Weights of a small masked image model: encoder norm layernorm.
Rows from block 6 of the encoder of a small masked image model, named by matrix and row number. Rows with one number belong to one neuron. Each number is 128 + 24 x the weight over its row's rms, rounded and kept within 0 to 255. All counts start at 0.
After each neuron's rows are labels from the 100 images, of 14976, where the neuron reaches its highest value: "strongest on" is what is common among them. Only what is clearly more common there than usual is listed. The data: microscope photos of single blood and bone marrow cells.
# fc1: MLP up (encoder.blocks.6.mlp.fc1.weight, 640x160), inputs 0-159
# fc2: MLP down (encoder.blocks.6.mlp.fc2.weight, 160x640, transposed), outputs 0-159

fc1.222 [139 127 134 112 142  97 153 122 125  98 141 136 125 130  95 134 128  93 126 129 134 108 129  73  82 160 104  91 122 120 129  95 105 134 106 155 132 116 152 153  79  84 198 141 128 126 158 131 103 111 152 164 128 145 146  96 109 168 117 101  82 104  79 114 159 102 150 140 128  98 129 167  98 105 154 141 154 101 128 114 132 139 113 121 162 142 114 145 132 150  86  76  79 120 160 106 125 117 100 159 109 148 108 146 141 104 152 138 157 149 141 139 106  97 147 122 132 111 130 112 120 107 155 129 153  99 139 109 103  91 175 134 147 124 117 148 140 154 154 170 129 114 126 132  96 121  97 114 121 147 116  85 163 122 146 130 177 101 124  99]
fc2.222 [107 127  98 160 108 141 141 108  95 120 130 142 128 101 157 122 158 102 125 128 134 165 143  96 156  87 133 157 104 150 138 115 136 141 100 103 154 154 106 136 107 107 131 171 163 128 104 140 166 107  88 158 125 141  95 121 120 107  85 147 121 100 113 123 117 159  95 105 164 141 172 188 127 126 138 114 107 175  90 136 143 155 126 160 140 129 155 106 146 129 153 134 133 151 125 159 111 133 147 106 172 101 137 175 139 158 159 156  92 129  90 128 159 148 169  91 122 157 134 131 153 128 136 125 141  99 125 101 127 100 128  97 118  97 135 132  60 166 104 136 141 134 124  90 168  86 153 127 115 102 119 146 166 131 131 109 140  98 149 116]
strongest on: smear: peripheral blood; cell type: segmented neutrophil

fc1.574 [155 108 155 136 139 137 105 141 165 168 149 131 125 129  75 152 138 119 110 109 124 149 170 122 152 127 115 145 169 112 134  92 133 126 121  95  68 136 101 128 163 126  87  98 140 117 171 117 134 145 130 113 139 173 114 160  86 130 107 117 110 146 118 118 100 140  68 130 159 112  84 158 128 164 120 103 171 149 130 115 124 136 130  93 147 122 166 143 112 114  89 135 140 127 106 125  93 127 145 100 148 200 102  99 101 116 144  96  98 114 105 140 121  88 165 111 103 129 146 136 117 135 118  85 146 164 152 129 142 110 126 107 125 141  93 162 155 142 129 140  86 106 103 127 132 112 137 102 146 129 186  97 145 114 129 165 126 138 133 114]
fc2.574 [ 90 129 138 203 136 131 171 115 104 136 111 162 123 152 111 157 116  87 120 110 144 144 124 132 137 151 131 138 116 113 131  97 128 178 130 135 132 140 129 121  82 129 112  91  84 110  91 128  86 140 152 182 132 116 128 144  88 105 136 140 146 114 155 162 153 138 145  90 140 167  95 118  95  88 128  96 162 139 138 128 115 142 152  78 103 115 105 127 199 110 133 117 113  92 121 138 142 133 127 115 106 104 125 133 122 134 132 109 122 118 114 130 143 140 125 124 108  92  87  82 126 123 144 140 140 102  83 149 157 133 139 105 146 154 105 165 178 128 116 129 126 155 166 112 127 143 135 122 120 120 163  78 142 166 119 128 102  77 144 107]
strongest on: cell type: artefact

fc1.20 [159 140 116 112  78  96 149 117 130 104 157  89 110 120 140 135 152 109 100 105 128 154 107 128 120 114 130 137 138 144 121 163 135 161 130  99 112 135 120 119  85  92 138 172 118 167 124 171 134 180  90 156 122  98  90 156 112 157 139 110 103 154 105 168 110 116 117 168 118 123 133 139 142 106 135 130 113  98 151 122 113 103 149  98 119 161 123 156 134  90 125 115 152 129 114 118 118 156 109 158 166 171 162 169  99 108  96 143 106 112 142 114 110 144 136 154 128 149 159 132 125 126 107 139 102 126  92 104  94 107 115 158 120 115 130 166  89  93 150  90 144 153 152 153  85 103 163 113 115 154 132  88 147 165 163  86  96 121 114 154]
fc2.20 [ 92 158 109 129 123 158 162 103 141  98 130 100 140 169 134 118 118 147 153 123 168 127 102 100 128 120 151  97 118  95 104 116 136 137 109  97 115 104 133  99 130  98 126 159 164 166 100 129 106  95 107 123  90 110 117 140 106 134  95  93 108  73  94  65 137 151 125 151 136 136 138 137 100 160  84  88 135 157 151 123 134 136 114 158 148 123 103 139 115 122 122  96 121 133 157 119 135 135 147 108 131 126 154 180 115 152 132 128 141 153 135  84 111 147 197 140 103 128 119 134 195 156 144 112 116 111 137 114 129  98 123  84  93 124 138 104 135 174 141 101 133 139 128 101 157 124 162 155 155  98 121 156 134 108 112 159 158 127 145 164]
strongest on: cell type: segmented neutrophil

fc1.88 [173 156  95 169 124 114 123 151 131 166 120 156 133 152 115 123 128 127  94 129 153 147 122 144 160 143 110 100 149 108 152 162 156 103  92 179  82 135 108  98 121 118 116 122 155 125 171 103 114 148 118 144 117 169 148 109  96 103  91 109 104  98 140  84 167  84  93  94 145  97 142 133 125 102 122 108 115 146 126  95 126  95  97 153 104 169 154 145 103 126 111 174 134 143 146 163  91 132 135 159 135 144 152 152 132 159 117 110  99 107 114 151 147 156 149  96 131 113 160 102 109 130 128 145 119 117  98 136 108 108 124 147 144  84 135 101 131 103 114 101 153 170 144 116  95  84 157 148  94 105 120 141 118 113 114 122 134 120  99 172]
fc2.88 [143 147  93  93 111  99  90 120 168 109 133 137 137 177 123 151 145 133 125 156 164 110  86 182 107 132 155 188 149 104 134 128 112  86  98  96 112  99 107  98 145 101 135 157 143 159 174  99 128 122  98 112 118 158 114 165 146 138 109 101 102 169 163 155 100  96 152 152 106 115  99 144 153  95 171 133 134 145 134  96 112 121 161 105 100 102 152 127 142 127 112 113 152 132 100 147 175 142 106 133 126 150 118 158 126 124 159 117 131 169 135 160 112 107 142 137 158 145 142 116 145 159  89 108 110  96  91 111 106 161 134 160 158 150 162 130 122 139 102 141 107  98  99 115 156 138 118 137 135 134 114 159 153 154 125 123 133 106 140 122]
strongest on: cell type: plasma cell

fc1.623 [174  96  82 111 133 183 138 114 121 121 129  97 134 124 124 121 111 158 156 139 126  95 110 163 182 111 128 116 132 115 100 162 113 133 117 130 159 123 159 166 122 151 147 133 112 155 107 126 100  96  96 148 135 163 121 130 127 130 124 138  92 125 112 130  92 136 133  86 106 105 131 115 115 115 104 157  94 117 126 102 115  83 142  85 136 129 127  97  74 125 120 131 182 137 126 159 139 155 147 132 169 162 122 136 111 117 129 126  99 126 158 162 167 109 113 133 155 169 148 126  82  88 116 134 129 169 132 126 162 161 132 160 126 107 129 160 126  99 132 108 146 137 123 113  69 111 104 105 159 149 163 149 147  69 115 102  91 140 144 139]
fc2.623 [129 131 156 114 128 177 161 139 117 138  87 121 106 107 108  96 116 142 133 117 130 149 128 138 112  97 115  96 120 136 127 148 116 100 118 142 100  96  98 132 139 148 127 144 133 162 121 127 103 127 106 131 137 121 128 113 145 143 130 160 101 130 131 108 138 138 119 137 113 121 142 137 117 137 126 111 108 145 118 145 159 127 139  16 127 133 106 114 130 142 117 115 135 126 126 134 116 120 145 158 134 150 138 138 129  93 109 146 156 135  97 255 155 125 158 135 131 109 145 138 106 132 136 144  99 102 101 134 101 136 116  97 153 144 120 132 155 111 121 134 158  97 131 125 141 101 114 123 134 118 147 103 132 120 148 144 113 126 108 135]
strongest on: cell type: lymphocyte

fc1.577 [137 118 138 148  87 131 133 131 111 147 145 135 156 129 105 154 143 108 103  90 144 114 147 136 121 160 160 113 137  83  52 145 113  83 114 121 153 153  78 120  98 128 179 113 128 132 165 152  86 117 108 145 114 122 149 146 140 152 117 121 131 124 133 122 174 134 111 165 133 144 116 134 101 147  85 120  59 186 106 126 180 126 146 107 130 100 132 130 148 142 138 171 102 127  82 142 126 131 125 145 170 132 142 126 116 114 123 131 138 136 175 143 132 178 107 115 140 131 116 144 123 135 150 195 124 177 177  98  76 112 125  99 139 134 146 152 117 147 104 160 120 123 139 120 112 137 116 127 148 100 136 116 117 127 119  98 106 126 118 119]
fc2.577 [114 144  63 136 122 164 143 110 118 120 136 115  98 140 136  94  95 120 131  96 115 157 127 128 121  90 151 175 136 127 187 135 120 163  99 154 119 170 150 110 152 124 145  92 113 145 145 134 120 135 130 118 134 133 127 118 111 104 132 163 105  88 135 152 106 100 172 130 150 188 106  90 113 106 143 120 118 154 152 114 129  96 143  94 144 135 135 160 133 115 165 108 148 151 139  98 176 142 146 123 109 106  96 119 127 106  93 136 118 105 112 218 113 136 134 145 135 129 102 103 114  98 118 114 120 100 101 135 115 142 125 193 168 111 104 131 120 144 160 140 183 165 159 109 106 139 139 148 140 145 138 144 124 102 149 135 142 131 143 131]
strongest on: cell type: plasma cell

fc1.75 [128 115 157 124 113 141 130 166 109 142 163 155 125 117 170 121 119 150 136 143 114 138 104  99 117 137  83 120 140 152  65 141 128 144 104  81 154 140 173 167  85 135 147 128 143 110 128 187 136 142 138  86 107 161 149 150 138 133 162 156 160 118 123 151  90 183 135 118 174 101 149 139 104 145 136 154 103 113 131 123 119 126 165 159  99 179  93  86 143 112  76 129 129 133 163  98 101 115  93 146 112 116 136 116 109 102 152 116 106 132 128 148 113  79 151 123 151 124 168  94  87 135 112 143 122 129 154 123 104 137 146  94 143 134 138  84 133 165 112 132 106 130 143 130 104  97 127 124 106 111 142 111 110 116  96 139 159 115 159 121]
fc2.75 [ 86 109 139 128 104  96 116 130 127 134 166 116 120 133 138 124  94 135 155 144 142 150 122 131 110 118 106  97 191 130 115 118 129 115 156 169 126 185 114 105 124 147 116 136 120 120 139 135 117 161 173 136 130 140 116 124 151 158  89  99 121 127 143 148  71 103 142 137 111 145 120 141 151 140 156  93 149 153 140 157 112 179 123  78 108  95 134 129 113 147  95 103 120 135 155 114 142 161 126 136  90 100 150 163 113  93 127 139 127 107 140 239 135 150 135 165  97  87 143 130  88 134 151 134 102 144 102 109 110 118 131 120 162 115 140 137 111 114 146 140 167 129 154 148 114 153 125 157 143 132 148  97 130 117 110 136 110 154 178 109]
strongest on: smear: peripheral blood; cell type: platelet

fc1.255 [151 129 145 126 122 147 130 126 121 144 158 126 157 103 112 152 127 114  94 137 157 120 167 108 125 117 148 140 145 133  65 107 118 134 112 109  86 127  96 154 142 127 140  83 116 122 188 120 126 146 142 134 153  98 122 149 124 119 117 149 126 148 131  99 104 114  98 116 137 154  86 149 101 153 116  92 157 192  97 101 151 127 181 102 120 130 115 139 143 138 108 169 119 112 120 159 117 101 124 104 137 130 136 100  96 110 139 139 112 132  85 144 119  34 180 113 151 107 149 128 126 172 130 114 135 156 196 106 153 103  96  99 133 145 123 145 126 141  91 142 113 130 112 119 138 119 149 171 123 154 154 113 109 102 110 157 124 123 129 146]
fc2.255 [105 132 143 200  88 123 144 152 109 118 136 117  92 128 145 115 112 119 147 134 126 140 150 127 118 142 127 144 168 176 125 125 142 127 137 107  86 121 147 109 125 160 153 114  94 143 145 104 119 122 104 170 138 124 104 155 167 127 147 124 134 113 143 121 164 125 138 120 118 199 119 101 115 161 100 119 149  97 113  84 106 163 159  47 133 110 131 124 150 133 170 129 114 103 114 125 157 154 114 110 130  91 102 134 139 144  90 114  95  91 118 224 118 114 119 125 111 134 117  93 151 136 154 153 111 116 124 107 140 126 114 138 156 142 123 147 169 153 129 148 138 151 139 112 121 146 107 136 123 102 156 102 120 165 135 108  97 102 158 146]
strongest on: cell type: artefact

fc1.242 [118 109 111 124 173 111 158 130 121  95 106 164  85 106 107 141 156 138  94 127 127  99 128 156 145  92 109 175 128  87  97 111 129  94 144 119 144 168 158 115 145 151 145  85 183 147 145 136 126 172 118 103 140 163 104 112 143 107 137 136 121 141 169 131  88 139 146 150 160 142 106 111 167 119 122 105 128 129 152 106  87 143 129 133 125 154 133 109 139 119 102 141 103  95  98 122 144 159 123 138 140  97 139 115 148  95 150 103 126 137 144 112 167 120  86 144 121 112 137 145 144 137 124 106  91 158 173 111 107 139 140 164 166  97  98 159 117 111 125 114 103 104 139 129  94 150 168 142 168 111  98 109  93 112 175 174 118 129 157  95]
fc2.242 [123 114 107 177 117 136 104 149 143 169 115 143 118 148 139 143 123 127 159 127  78 133 109 138 154  99 123 142 134 183 149 109 151 145 149 146 131 137 135 135 120 110 130 130 103 145 104 166 111 152 115 112 131 172  94 167 131 155 132 155 150 117  94 120  73 136 139 165 118 147  82 134 172 112 158 128 138  90 122 123 137 154 122  29 148  87 106 159 128 138 120 108  94 124 136  99 161 113 151 125 115 144 124 137 132 123 105  92 134 130 147 190 118 135 133  96 102 122 138 121  93 122 129  90  95 151 126 121 129 126 122 160 116 161 169 144 151 133 128 166 163  89 128 152 122 141 118 118 141  77 100 140 111 160 114 119 111 152 165 134]
strongest on: smear: peripheral blood

fc1.83 [126 138 137 107  97 166 138 117  97 108 122 130 130  92 124 177 121 134  87  68 108 138  97 104 145 187 159 131 115 111 123 120 119  76 111 129 174 101  84 137  92 144 137 128 160 158 173 135 101 118 119 115  89 109 136 130 125 157 121 105 108 123 177  83 159 195 102 109 142 101 145 145 115 143 133 166  56 146 105 149 170 108 120 109 120 147  88 148 149 141 139 160 134 125 124 127 113 114 127 152 127 146 168  99 115 147 125 125 143 185 135 141 116 157 157 134 109 117 144 125 112 108 155 138 105 118 161 127 122 113 130 123 159 124 112 166 149 128 122 144 111 141 146 108 124 109 121 166 130 114 128 142 144 148 164 136 101 126 103  98]
fc2.83 [128 101  86 111 103 106 130 105 148 101 113 116 136 125 109 132 107 120 149 113 155 124  87 144 122 132 119 115 121 102 116 110 144 137  92 173  82 148 157 114 173  99 160 116 106 104 157 117 148 138 136 175 166  94 106 157  88 159 147 158 150 129 115 168  95 116 133 138 120 154 140 119 147 100 158  88 146 106 147 127 109 122 104  63 148 109 145 128 141 144 160 126 105 127 159 151 142 114 146 118 102 132 126 120 156 135  90 134 119 144 160 233 117 102 135 106 122 114 129  96  98 169 147 121 145 135  98 123 109 117 103 122 156 101 143 118 121 146 142 126 169 131 169 139 167 127 131 107 134  92 143  88 158 113 112 138 145 127 116 144]
strongest on: cell type: plasma cell

fc1.516 [125 139 139 102 141 120 119  82 113 157 176 167 121 136 158 153 125 135  85 121  98 152 134 166 129 179  89  90 146 120 132 125 124 137 119  81 126  88 120 167 132  86 128 146 147  99  94 116 138 175 136 134 120 100 166 146 114 121 119  95 143 114 147 157 100 113 136 104 104 109 174 112 102 166 143 145  95 178 145 138 164 105 112 113 135 105 125 136 129 137 137 102 159 108 144 147 104 115 132 120 144 118 101 114 119  91 164 164 122 132 145  94 123 120 134 148 102 118 123 129  91 132 164 167 124 109 137 121 146 142 113 153  95 143 144 169 156 105 102 112 144  97 134  87 103 162 104  67 166 152 119 127  92 125 139 145  92 151 149 131]
fc2.516 [166 115 106 175 119 128 161 138 157 132 125 123 159 103 148 123 125  95 154 115 143 139  84 139 129  98  93 126 148 138 111 137 140 164 104 154 131 117 127  72 152 103 111 136 138  97 123 131 153 116 128 132 125 145 132 104 129 142 109 146 134 135 110 149  86 131 113 123 149 119  99 125 152  78 131 121 160 135 139 127  95 125 136  55 104 129 112 105 135 141 146 143 119 153 106 114 134 158 140 131  87 154 167  93 111  91 129 139 116 119 157 226 149 150 163 139  92 120 139 108 113 154 136  96 118 141 117 147 116  89 139 119 153 129 131 145 145 151 170 106 107 123 109 106 146 114 139  89 144 159 116  63 145 179 136 108  97  99 154 135]
strongest on: smear: peripheral blood

fc1.212 [136 154 141 103 106 109  97 160 139 105 120 118 124 139 136  84 135 108 149  98 111 156 109  98 108 112 123 123 110 153 128 170 158 145  91 121 176 122 153 123 105 118 101 106 107 151 118 152 144 154 108 132  91 108 127 148 117 160 163 142 132 107 136 179 136 134 116  99 128 125 126 122 108 124 149 107 170 130 150 105 114 125 178 112  97  99 154 118 108 178  91 154 155 122 118  91 111 159 128  99 168 151 102 182 132 111 129 120 161  90 103 133 152  85 132  82 138 135 104 111 114 109 147 131 105 157 109 107 139 102 131 114 135 146  90 149 179 165 117 170 101  88 142 124 132 128 116  84 128 132 111 124 123 179 134 119 181 143 133  91]
fc2.212 [145  99 130 123 156  94 115 112 110 121 109  98 117 125 118 146 131  97 168 109 112 132 132  92 167 148 163 128 103 169 137 139 105 122 138 129 140 107 164 109 135 110 139 120 130 116 137 131 104  97 145 110 124 166 141 151 157  93 111 126 101 118 141 145 168 108 139 125 132 102 142 101 128 164 103 127 143 169 100 121 130  79 129 198 157 115 120 134 169  93 113 143 115 100 156  99 143 111  80 111 139 136 111 155 102 160 132 121 117 165 121  40 156 158 114 120 152 112 152 155 180 165 105 145 138 147 124 167 111 144 125 136 124 117 137 148  87 141 125 124  90 102  95  92 152 101 109 153 143 112 122 141 158 137 155 108 141  92 153 154]
strongest on: cell type: lymphocyte

fc1.162 [117 124 125 138  89 102 107 111 125  85 117 161 145 157 105 111 110 111 148 114 159 162 158 125 111 149 103 116 154  95  62 135 130 134 139  96 168 119 114 116 106 107 118 158 121 152 120 133 138 137 145 158  84 102  97 141 148 127 141 116 144 153 167 154 128 120 129 129  98 140 110 171 106 143 181 160 146 161 168 168 125 143 131 110 103 123 105 134 106 156 131 145 153 105 173 159 137 142 127  87  76 104 134 124 147 115 110 145 134 163 145 125 159 158 141 159 128 167 135 149 138 176 129  87 141 152 154 114  79 154 145  92 131 148 135 141  82 109 109 121 140 119 139 175 127 138 145  90 119 139 156  90 157 169 145 133 139 117 150 143]
fc2.162 [119 176 125 161 145 108  97 103 135 106 149  97 145 151 157 141 126 167 144 136  97 105 131 132 151 144 102 146 139 155 118 104 127 120 156 145 163  82 138 111 121 100 140 124 156 101 151 118 124 113 128  95 149 161 150 122 110 150 141 101 145 126 105 109 105 105 132 164 141  92 107 147 157 135 141 135  76 166 147 114  95 106 153 103 116 162 140 118  84 123 159 102 100  99 173 141 174 118 170  82 107 143 130 118  97 146 118 103 152 150  98 127  74 159 171 153 154 147 100 127 133 158 115 148 134 144 138 136 158  87 113 114 141 128 105 155 147 152 148 132 154 113 100 117 118  99 150 148 143 100 110 142 126 125 174 161  79 111 144  93]
strongest on: smear: peripheral blood

fc1.148 [112 141 118 136 107 146 141 137 127 140 100 139 129  89  82 136 143 116 128  99  95 120 152  73 122 158 144 159 109 118 114 131  94 126 118 145 151  91 110 136  94 144 109 139 140 176 171 134 110 117 142 131 136 155 126 149 104 138 110 133  99 141 126 141 137 171 123 123 167 137 108 157 135 168 113 138  93 175 135 137 156 110 135  84 110 146  92 154  95 128 116 205 140 133  79 126 134 141 117 139 129 126 112  91  94 102 126 100 146 135 129 151 136  90 138 139 103 138 121 123  78 157 125 136 119 137 162 128 170 152 118 108 146 136 160 145 127 133  87 140 148 119 133 121  77 103 125 200 176 167 144 115 136  99 106 164  88 105 118 127]
fc2.148 [111 131 111 166 107 144 109 126  88 111  96 119 144 113  92 151 128  98 151 117 161 152 131 123 121 133 161 148 127 131 143 110 148 128 109 148 138 141 151  82 156 114 147  92 118 106 138 146 139 101 113 172 160 115 141 145 139 143 126 125 109 120 169 144 122 114 132 157 107 125 111 142 132 118 118  96 105 109 114 138 146 140 139  57 139  86 142 134 151 153 132 119 107 155 145  98 107 142 165 163 130 131 150 105 140 111 109 121 114 126 158 255 134 125 146 108 146 107 118  94  95 159 125 125 135 109 149 122 137 131 132  92 165 164  99 138 116 124 148 124 147 151 130 111 160 153 147 143 126 136 102 101 113 143 107 146 114 146 124 141]
strongest on: cell type: artefact

fc1.312 [161 123  93  82 100 142 124 116 148 114 157 142 157 125  77 121 128 141 127  78 155 121 121 114 171 129  96 141 115  99 111 106 111 123 147  91 131 118 118 163 113 158 103 110 138 173 183 135 133 154 148 131 109 136 120 143 109 107 113  86 122 102 179 131 125 146  92  72 138 126 110 127 115 106 143 129 162 147 111 120 121 110 123 118 150 165 108 128 137 109  86 105 124 103 149 159  99 166 156 105 137 152 132 120 140 118 156  98 123 171 120 167 132  95 175 118 131 145 161 114  81  73 151  92 163 130 121 126 151 152 104 157 174 163 147 111 112 106 137 126 168 126 151 118 107 119 116 140 143 136 135 153 123  74 145 104 124 114 141 133]
fc2.312 [115 141 111 108 135 118 163 107 153 156 123 126 130 133 141 116 122 147 152 129 149 127 146 150 149 142 120 116 136 103 133 131 161 138 141 152  96 116 102 107 123 147 122  88 132 122 103 167 136 133 120 125 126 111 149 107 137 110 126 120 115 152 143 160 128 119 156 132 141 171 100 134 119  88 132 159 117 166 158 151 107 111 135  31 134 124 105 142 146 153 113 132 118 122 132 147 134 111 109 102 106 150 152 148 138 147  89 129 112 148 147 255 124 113 155 121  91 135 136 118  87 153 111 121 129 154 121 127 100 103 116 118 144 152 143 152 135 120 172 154 142 146 158  97 126  98 142 120 138 105 107 144 133 118 137 123 100 158 161 141]
strongest on: cell type: artefact

fc1.89 [104 136 132 128 125 171 103 129 110 158 117 110  95  99 153 131  93  94 169 132 117  79 162 119 127 152 107 128 136  97 101 149 150 174 133  95 148 156 127 141 124 105 138  92 136 129 182 120 123 173 137 131 154 103 152 154 164  86 137 144 135 162 137 177  95 159  81  87 150 147 161 126 121 142 123 154 147 169 157 132 138  90 124 145 114 167 114 129 144 124 122 108 161 141 151 170 151 135 126 131 134 109 122 122 101 153 100 150 101 134 113 120 117  94  93 147 129 131 152 129 126 172 131 147 130 107 175 113 110  94  76 131 163 120 138 117 122  99 133  80 106 137  90 143 143 141 102 140 147 172 166 137 160 118 126  92 119 129 135 148]
fc2.89 [114 134  94 128  87 115 126 124  95 113 171 150 139 122 108 163 100 124 158 115 120 170 123 172  90 129 145 104 125  94 139  91 124 123  90 142 134 116  78 140 108 106 118 166 157 111 121 102 106 123 167 148  96  98 170 136 136 177 124 123 127  94 107 168 111 127 132 112 125 148 139 116 126 147 131 110 149 111 126 108 115 116 164  76 144  94 103 153 138 104 113 136 173 149 125 154  99 144  99 115  78 122 162 148 156 158  86 107 109  94 141 196  78 133 123 166 159 104 102 106 128 127 103 147 153 105 141  98 158 141 136 148 101 122 104 148 109 149 121 134 118 123 130 137 100 169 130 151 129 138  96 107 148 138 132 142  99 122 150 151]
strongest on: cell type: segmented neutrophil; smear: peripheral blood

fc1.116 [114 127 124 122  64 152 120 128 130 177  65 135  86 131 112 130 113 150 116 140 132  94 150 154 145 120 175  82 121 112 115 141  49 148 130  95 169 140 115 100 164 113 120 129 134 146 132 104 135 143  93 105  83 167 158 112 145 131  87 137 107 160  96 180 155 105 103 184 119  82 150 131 115 128 117 120  98 174 116 112 114 121 112 113 135 131 129 145  89 126 161 142 159 129 146 112 146 110 112 152 142 115 145 149 110 106 145 139 144 131 159 152 123 152 136 107 147 140 118 133 125 120 111 147 154 116 165 120 113  95 147 101 145  88 150 128 101 112 123 179  83 156 131 113 104 132 143 108 141 142 104 165 120 128 118 131 140 133 116 124]
fc2.116 [ 94 125 115 135 132 117 117 124 121 152 147 158  96 103 111 122 152 113 133 147 152 176 107 121 106  89 167 127 120 187 142 136 116 165 103 105  77 152 143  57 179 121 114  87 136 104 144  88 123 149 139 146 129 120 146 103 128  80 103 151 141 111 142 138 100 120 145 124 131 166 108 118 158 169 103 144 151 140 184 132 139 160 113  97 144 126 123 130  86 105 161 108 161 129 132 107 151 116  97 181 131 124 103  89 123 127 106 133 122 113 117 163  89  88 151 118 127 130 132 101 148 134  99 131 150 127 102 149 138  90 140 134 173 150 144 131 100 123 184 157 135 149 104  96 139 106 144 110 118 128 130 127 124 139  98 142 105 158 151 132]
strongest on: cell type: lymphocyte

fc1.456 [141  80 175 133  94 151 126 119 185 146 103 104 145 120  90 175 149 101 121 112 132 111 136 142 146  97 177 125 148  90 100 110 131 123 123  94 134 113 132 138  90 134 124 124 136 139 157 130 123 141 118 162 109 165 117 156  85 167 129  97 112 131 165 136 113 139 107 105 117 107  94 109 134 100 168 143 133 170 126 140 138 150 128  98 138 152 161 143 111 103  90 150 139 127 110 150  82 120 143 109 165 104 113 130 101 133 177 112 142 155 159 150 158 162 143 110 117 145 109 129  81 139 130 129 115 155 184 129 153 121 131  96 133 132 112 152 157 101 106 134  71 127 114 106 125 112 157 114 152 105 144 111 136 119 130  54 132 101 108 139]
fc2.456 [137 127 118 188 145 115 146 124 105 115 127 125 170 108 134 147 155 106 130  84 136 116 129 126 114 155 141  99 157  81 103 129 116 130 128  88 143 171 150 101  96 116 169 114 131 128 168 151 130 137 116 104 146 139 133 103 124  83 122 150 112 138 173 173 130 142 112 149 104 141 104 112  84 128 113 100 144 139 120 107 123 144 171  81 119  93 132 112 135 141 129  94  87 130 103 133 138 113 129 135 175 112 158 144 127 105 120 126 157 130 145 229 108 158 164 101 136 124 116 135  84 113 126 124 153 135 121 156  98 145 110 105 127 150 108 102 118 113  78 136 126 136 147 149 102 146 148 132 144  87 153 161 141 181 100 157 122 128 135 140]
strongest on: cell type: plasma cell

fc1.159 [172  90 163 138 151 163 129 141 133 126 175 130 145 148 101 161 107 130 123 109 148  85 136 100 120  88 147 132 108 122 178 107 152 113  99 128 123 121 153 154  81 139 129 117 100 138 162 151 125 143  90 123 163 110 113 136  96 127 150 108 119 143 139 133 141 133 151  92 147 116 169 152  80  96 129  90 145 142 109 133 131 174 181  48 122 151 170 105 105 137 125  92 143 127 110 140  96 126 125 148  94 127 114 107 120 138 157 106 127 111  93 182 148 119 128  86 147 132 116 153 111 106 112 123 140 115 149  96 109 140 117 144 103 135 113  99 130  93 128  83 136 118 152 129 113 115 132  86 189 125  95 112 121 133 144 136 119 140 132 143]
fc2.159 [118 101 141  95 127 136 103 145 110 140 104  97 144  94 106 133 129 118 137 112 117  98 104 116 129 164 113 117 101 133  99 127 132 135 110 138 139 153 103 156 158 128 103 130 121  96 130 150 151 114 102 156 107 116 151 109 120 142 108 104 112 114 149 129 141 135 115 146 132 144 163 109 158 102 132 113 159 110 142 123 112 107 147  32 121 142 141 103 138 119 101 111 153 124 165 104 137 156 133 140 146 128 144 112 158 128 105 119 159 111 156 255 149 156 136 139 115 155 115 111  97 144 111 158 132  99 148 107 149 128 136 128 102 148 115 118 138 152 109 131 115 148 115 135 152 136 109 146 137 137 137 150 119 157 115 120 125 162 145 124]
strongest on: cell type: lymphocyte; smear: peripheral blood

fc1.389 [148 168 154 153 150 123 153 149 147 104 148 115 133 161 122  96 146 141 117 128 152 159 109 127 100 101 153 161 124 163 155 133 187 146 102 135 121 120 110 121  94 101 148 148 118 145 145 166 136 121 145 160 123 100 115 128 136 123 138 103 117 100 147 148 125 121 154 116  86 147 153  96 156  70  96 131 129  97 147 112  79 131 140 138 113 112 160 100 169 129 163 141 128 116 139  96 159 161 110 107  69 130  88 160 128 171 134 100 128 129 156 128 127 151 146  95 135 105 104 106 145 137 111 124 127 120 103 130  86 102 151 140 145 128 143 121 116 147 174 126  91 166 113 115 118 157 138  78 108 152  95  70 124 174  96 138 126 138 156 149]
fc2.389 [105 151  99  91  99 122 146 126  92 105 111 137 105 165 146 119 150 162 135 143 118  93 121  93 108 103 159 128 106 110 134 119 100 106 150 140 119 138 103 110 138 127 116 112 121  99 134 159 134 130  97 114 120 132 127 124 114 113 154 115 117 119 156  96 111 160  95 113 127 111 158 131  87 147 121 121 145 108 107 106 144  97 140 227 119 116 101  97 150 131 125 156 144 129 102 114 113 128 155 101 131 141 134 155 128 136 121 157 127 136 137   0 116 112 111 109 151 159 116  99 161 142 143  99 104 119 129 115 117 157 101 138  89 106 146 138 132  95  97 114 116 125 142  96 129 129 153 106 159 116 130 112 147 137 110 103 130 103  93 127]
strongest on: cell type: lymphocyte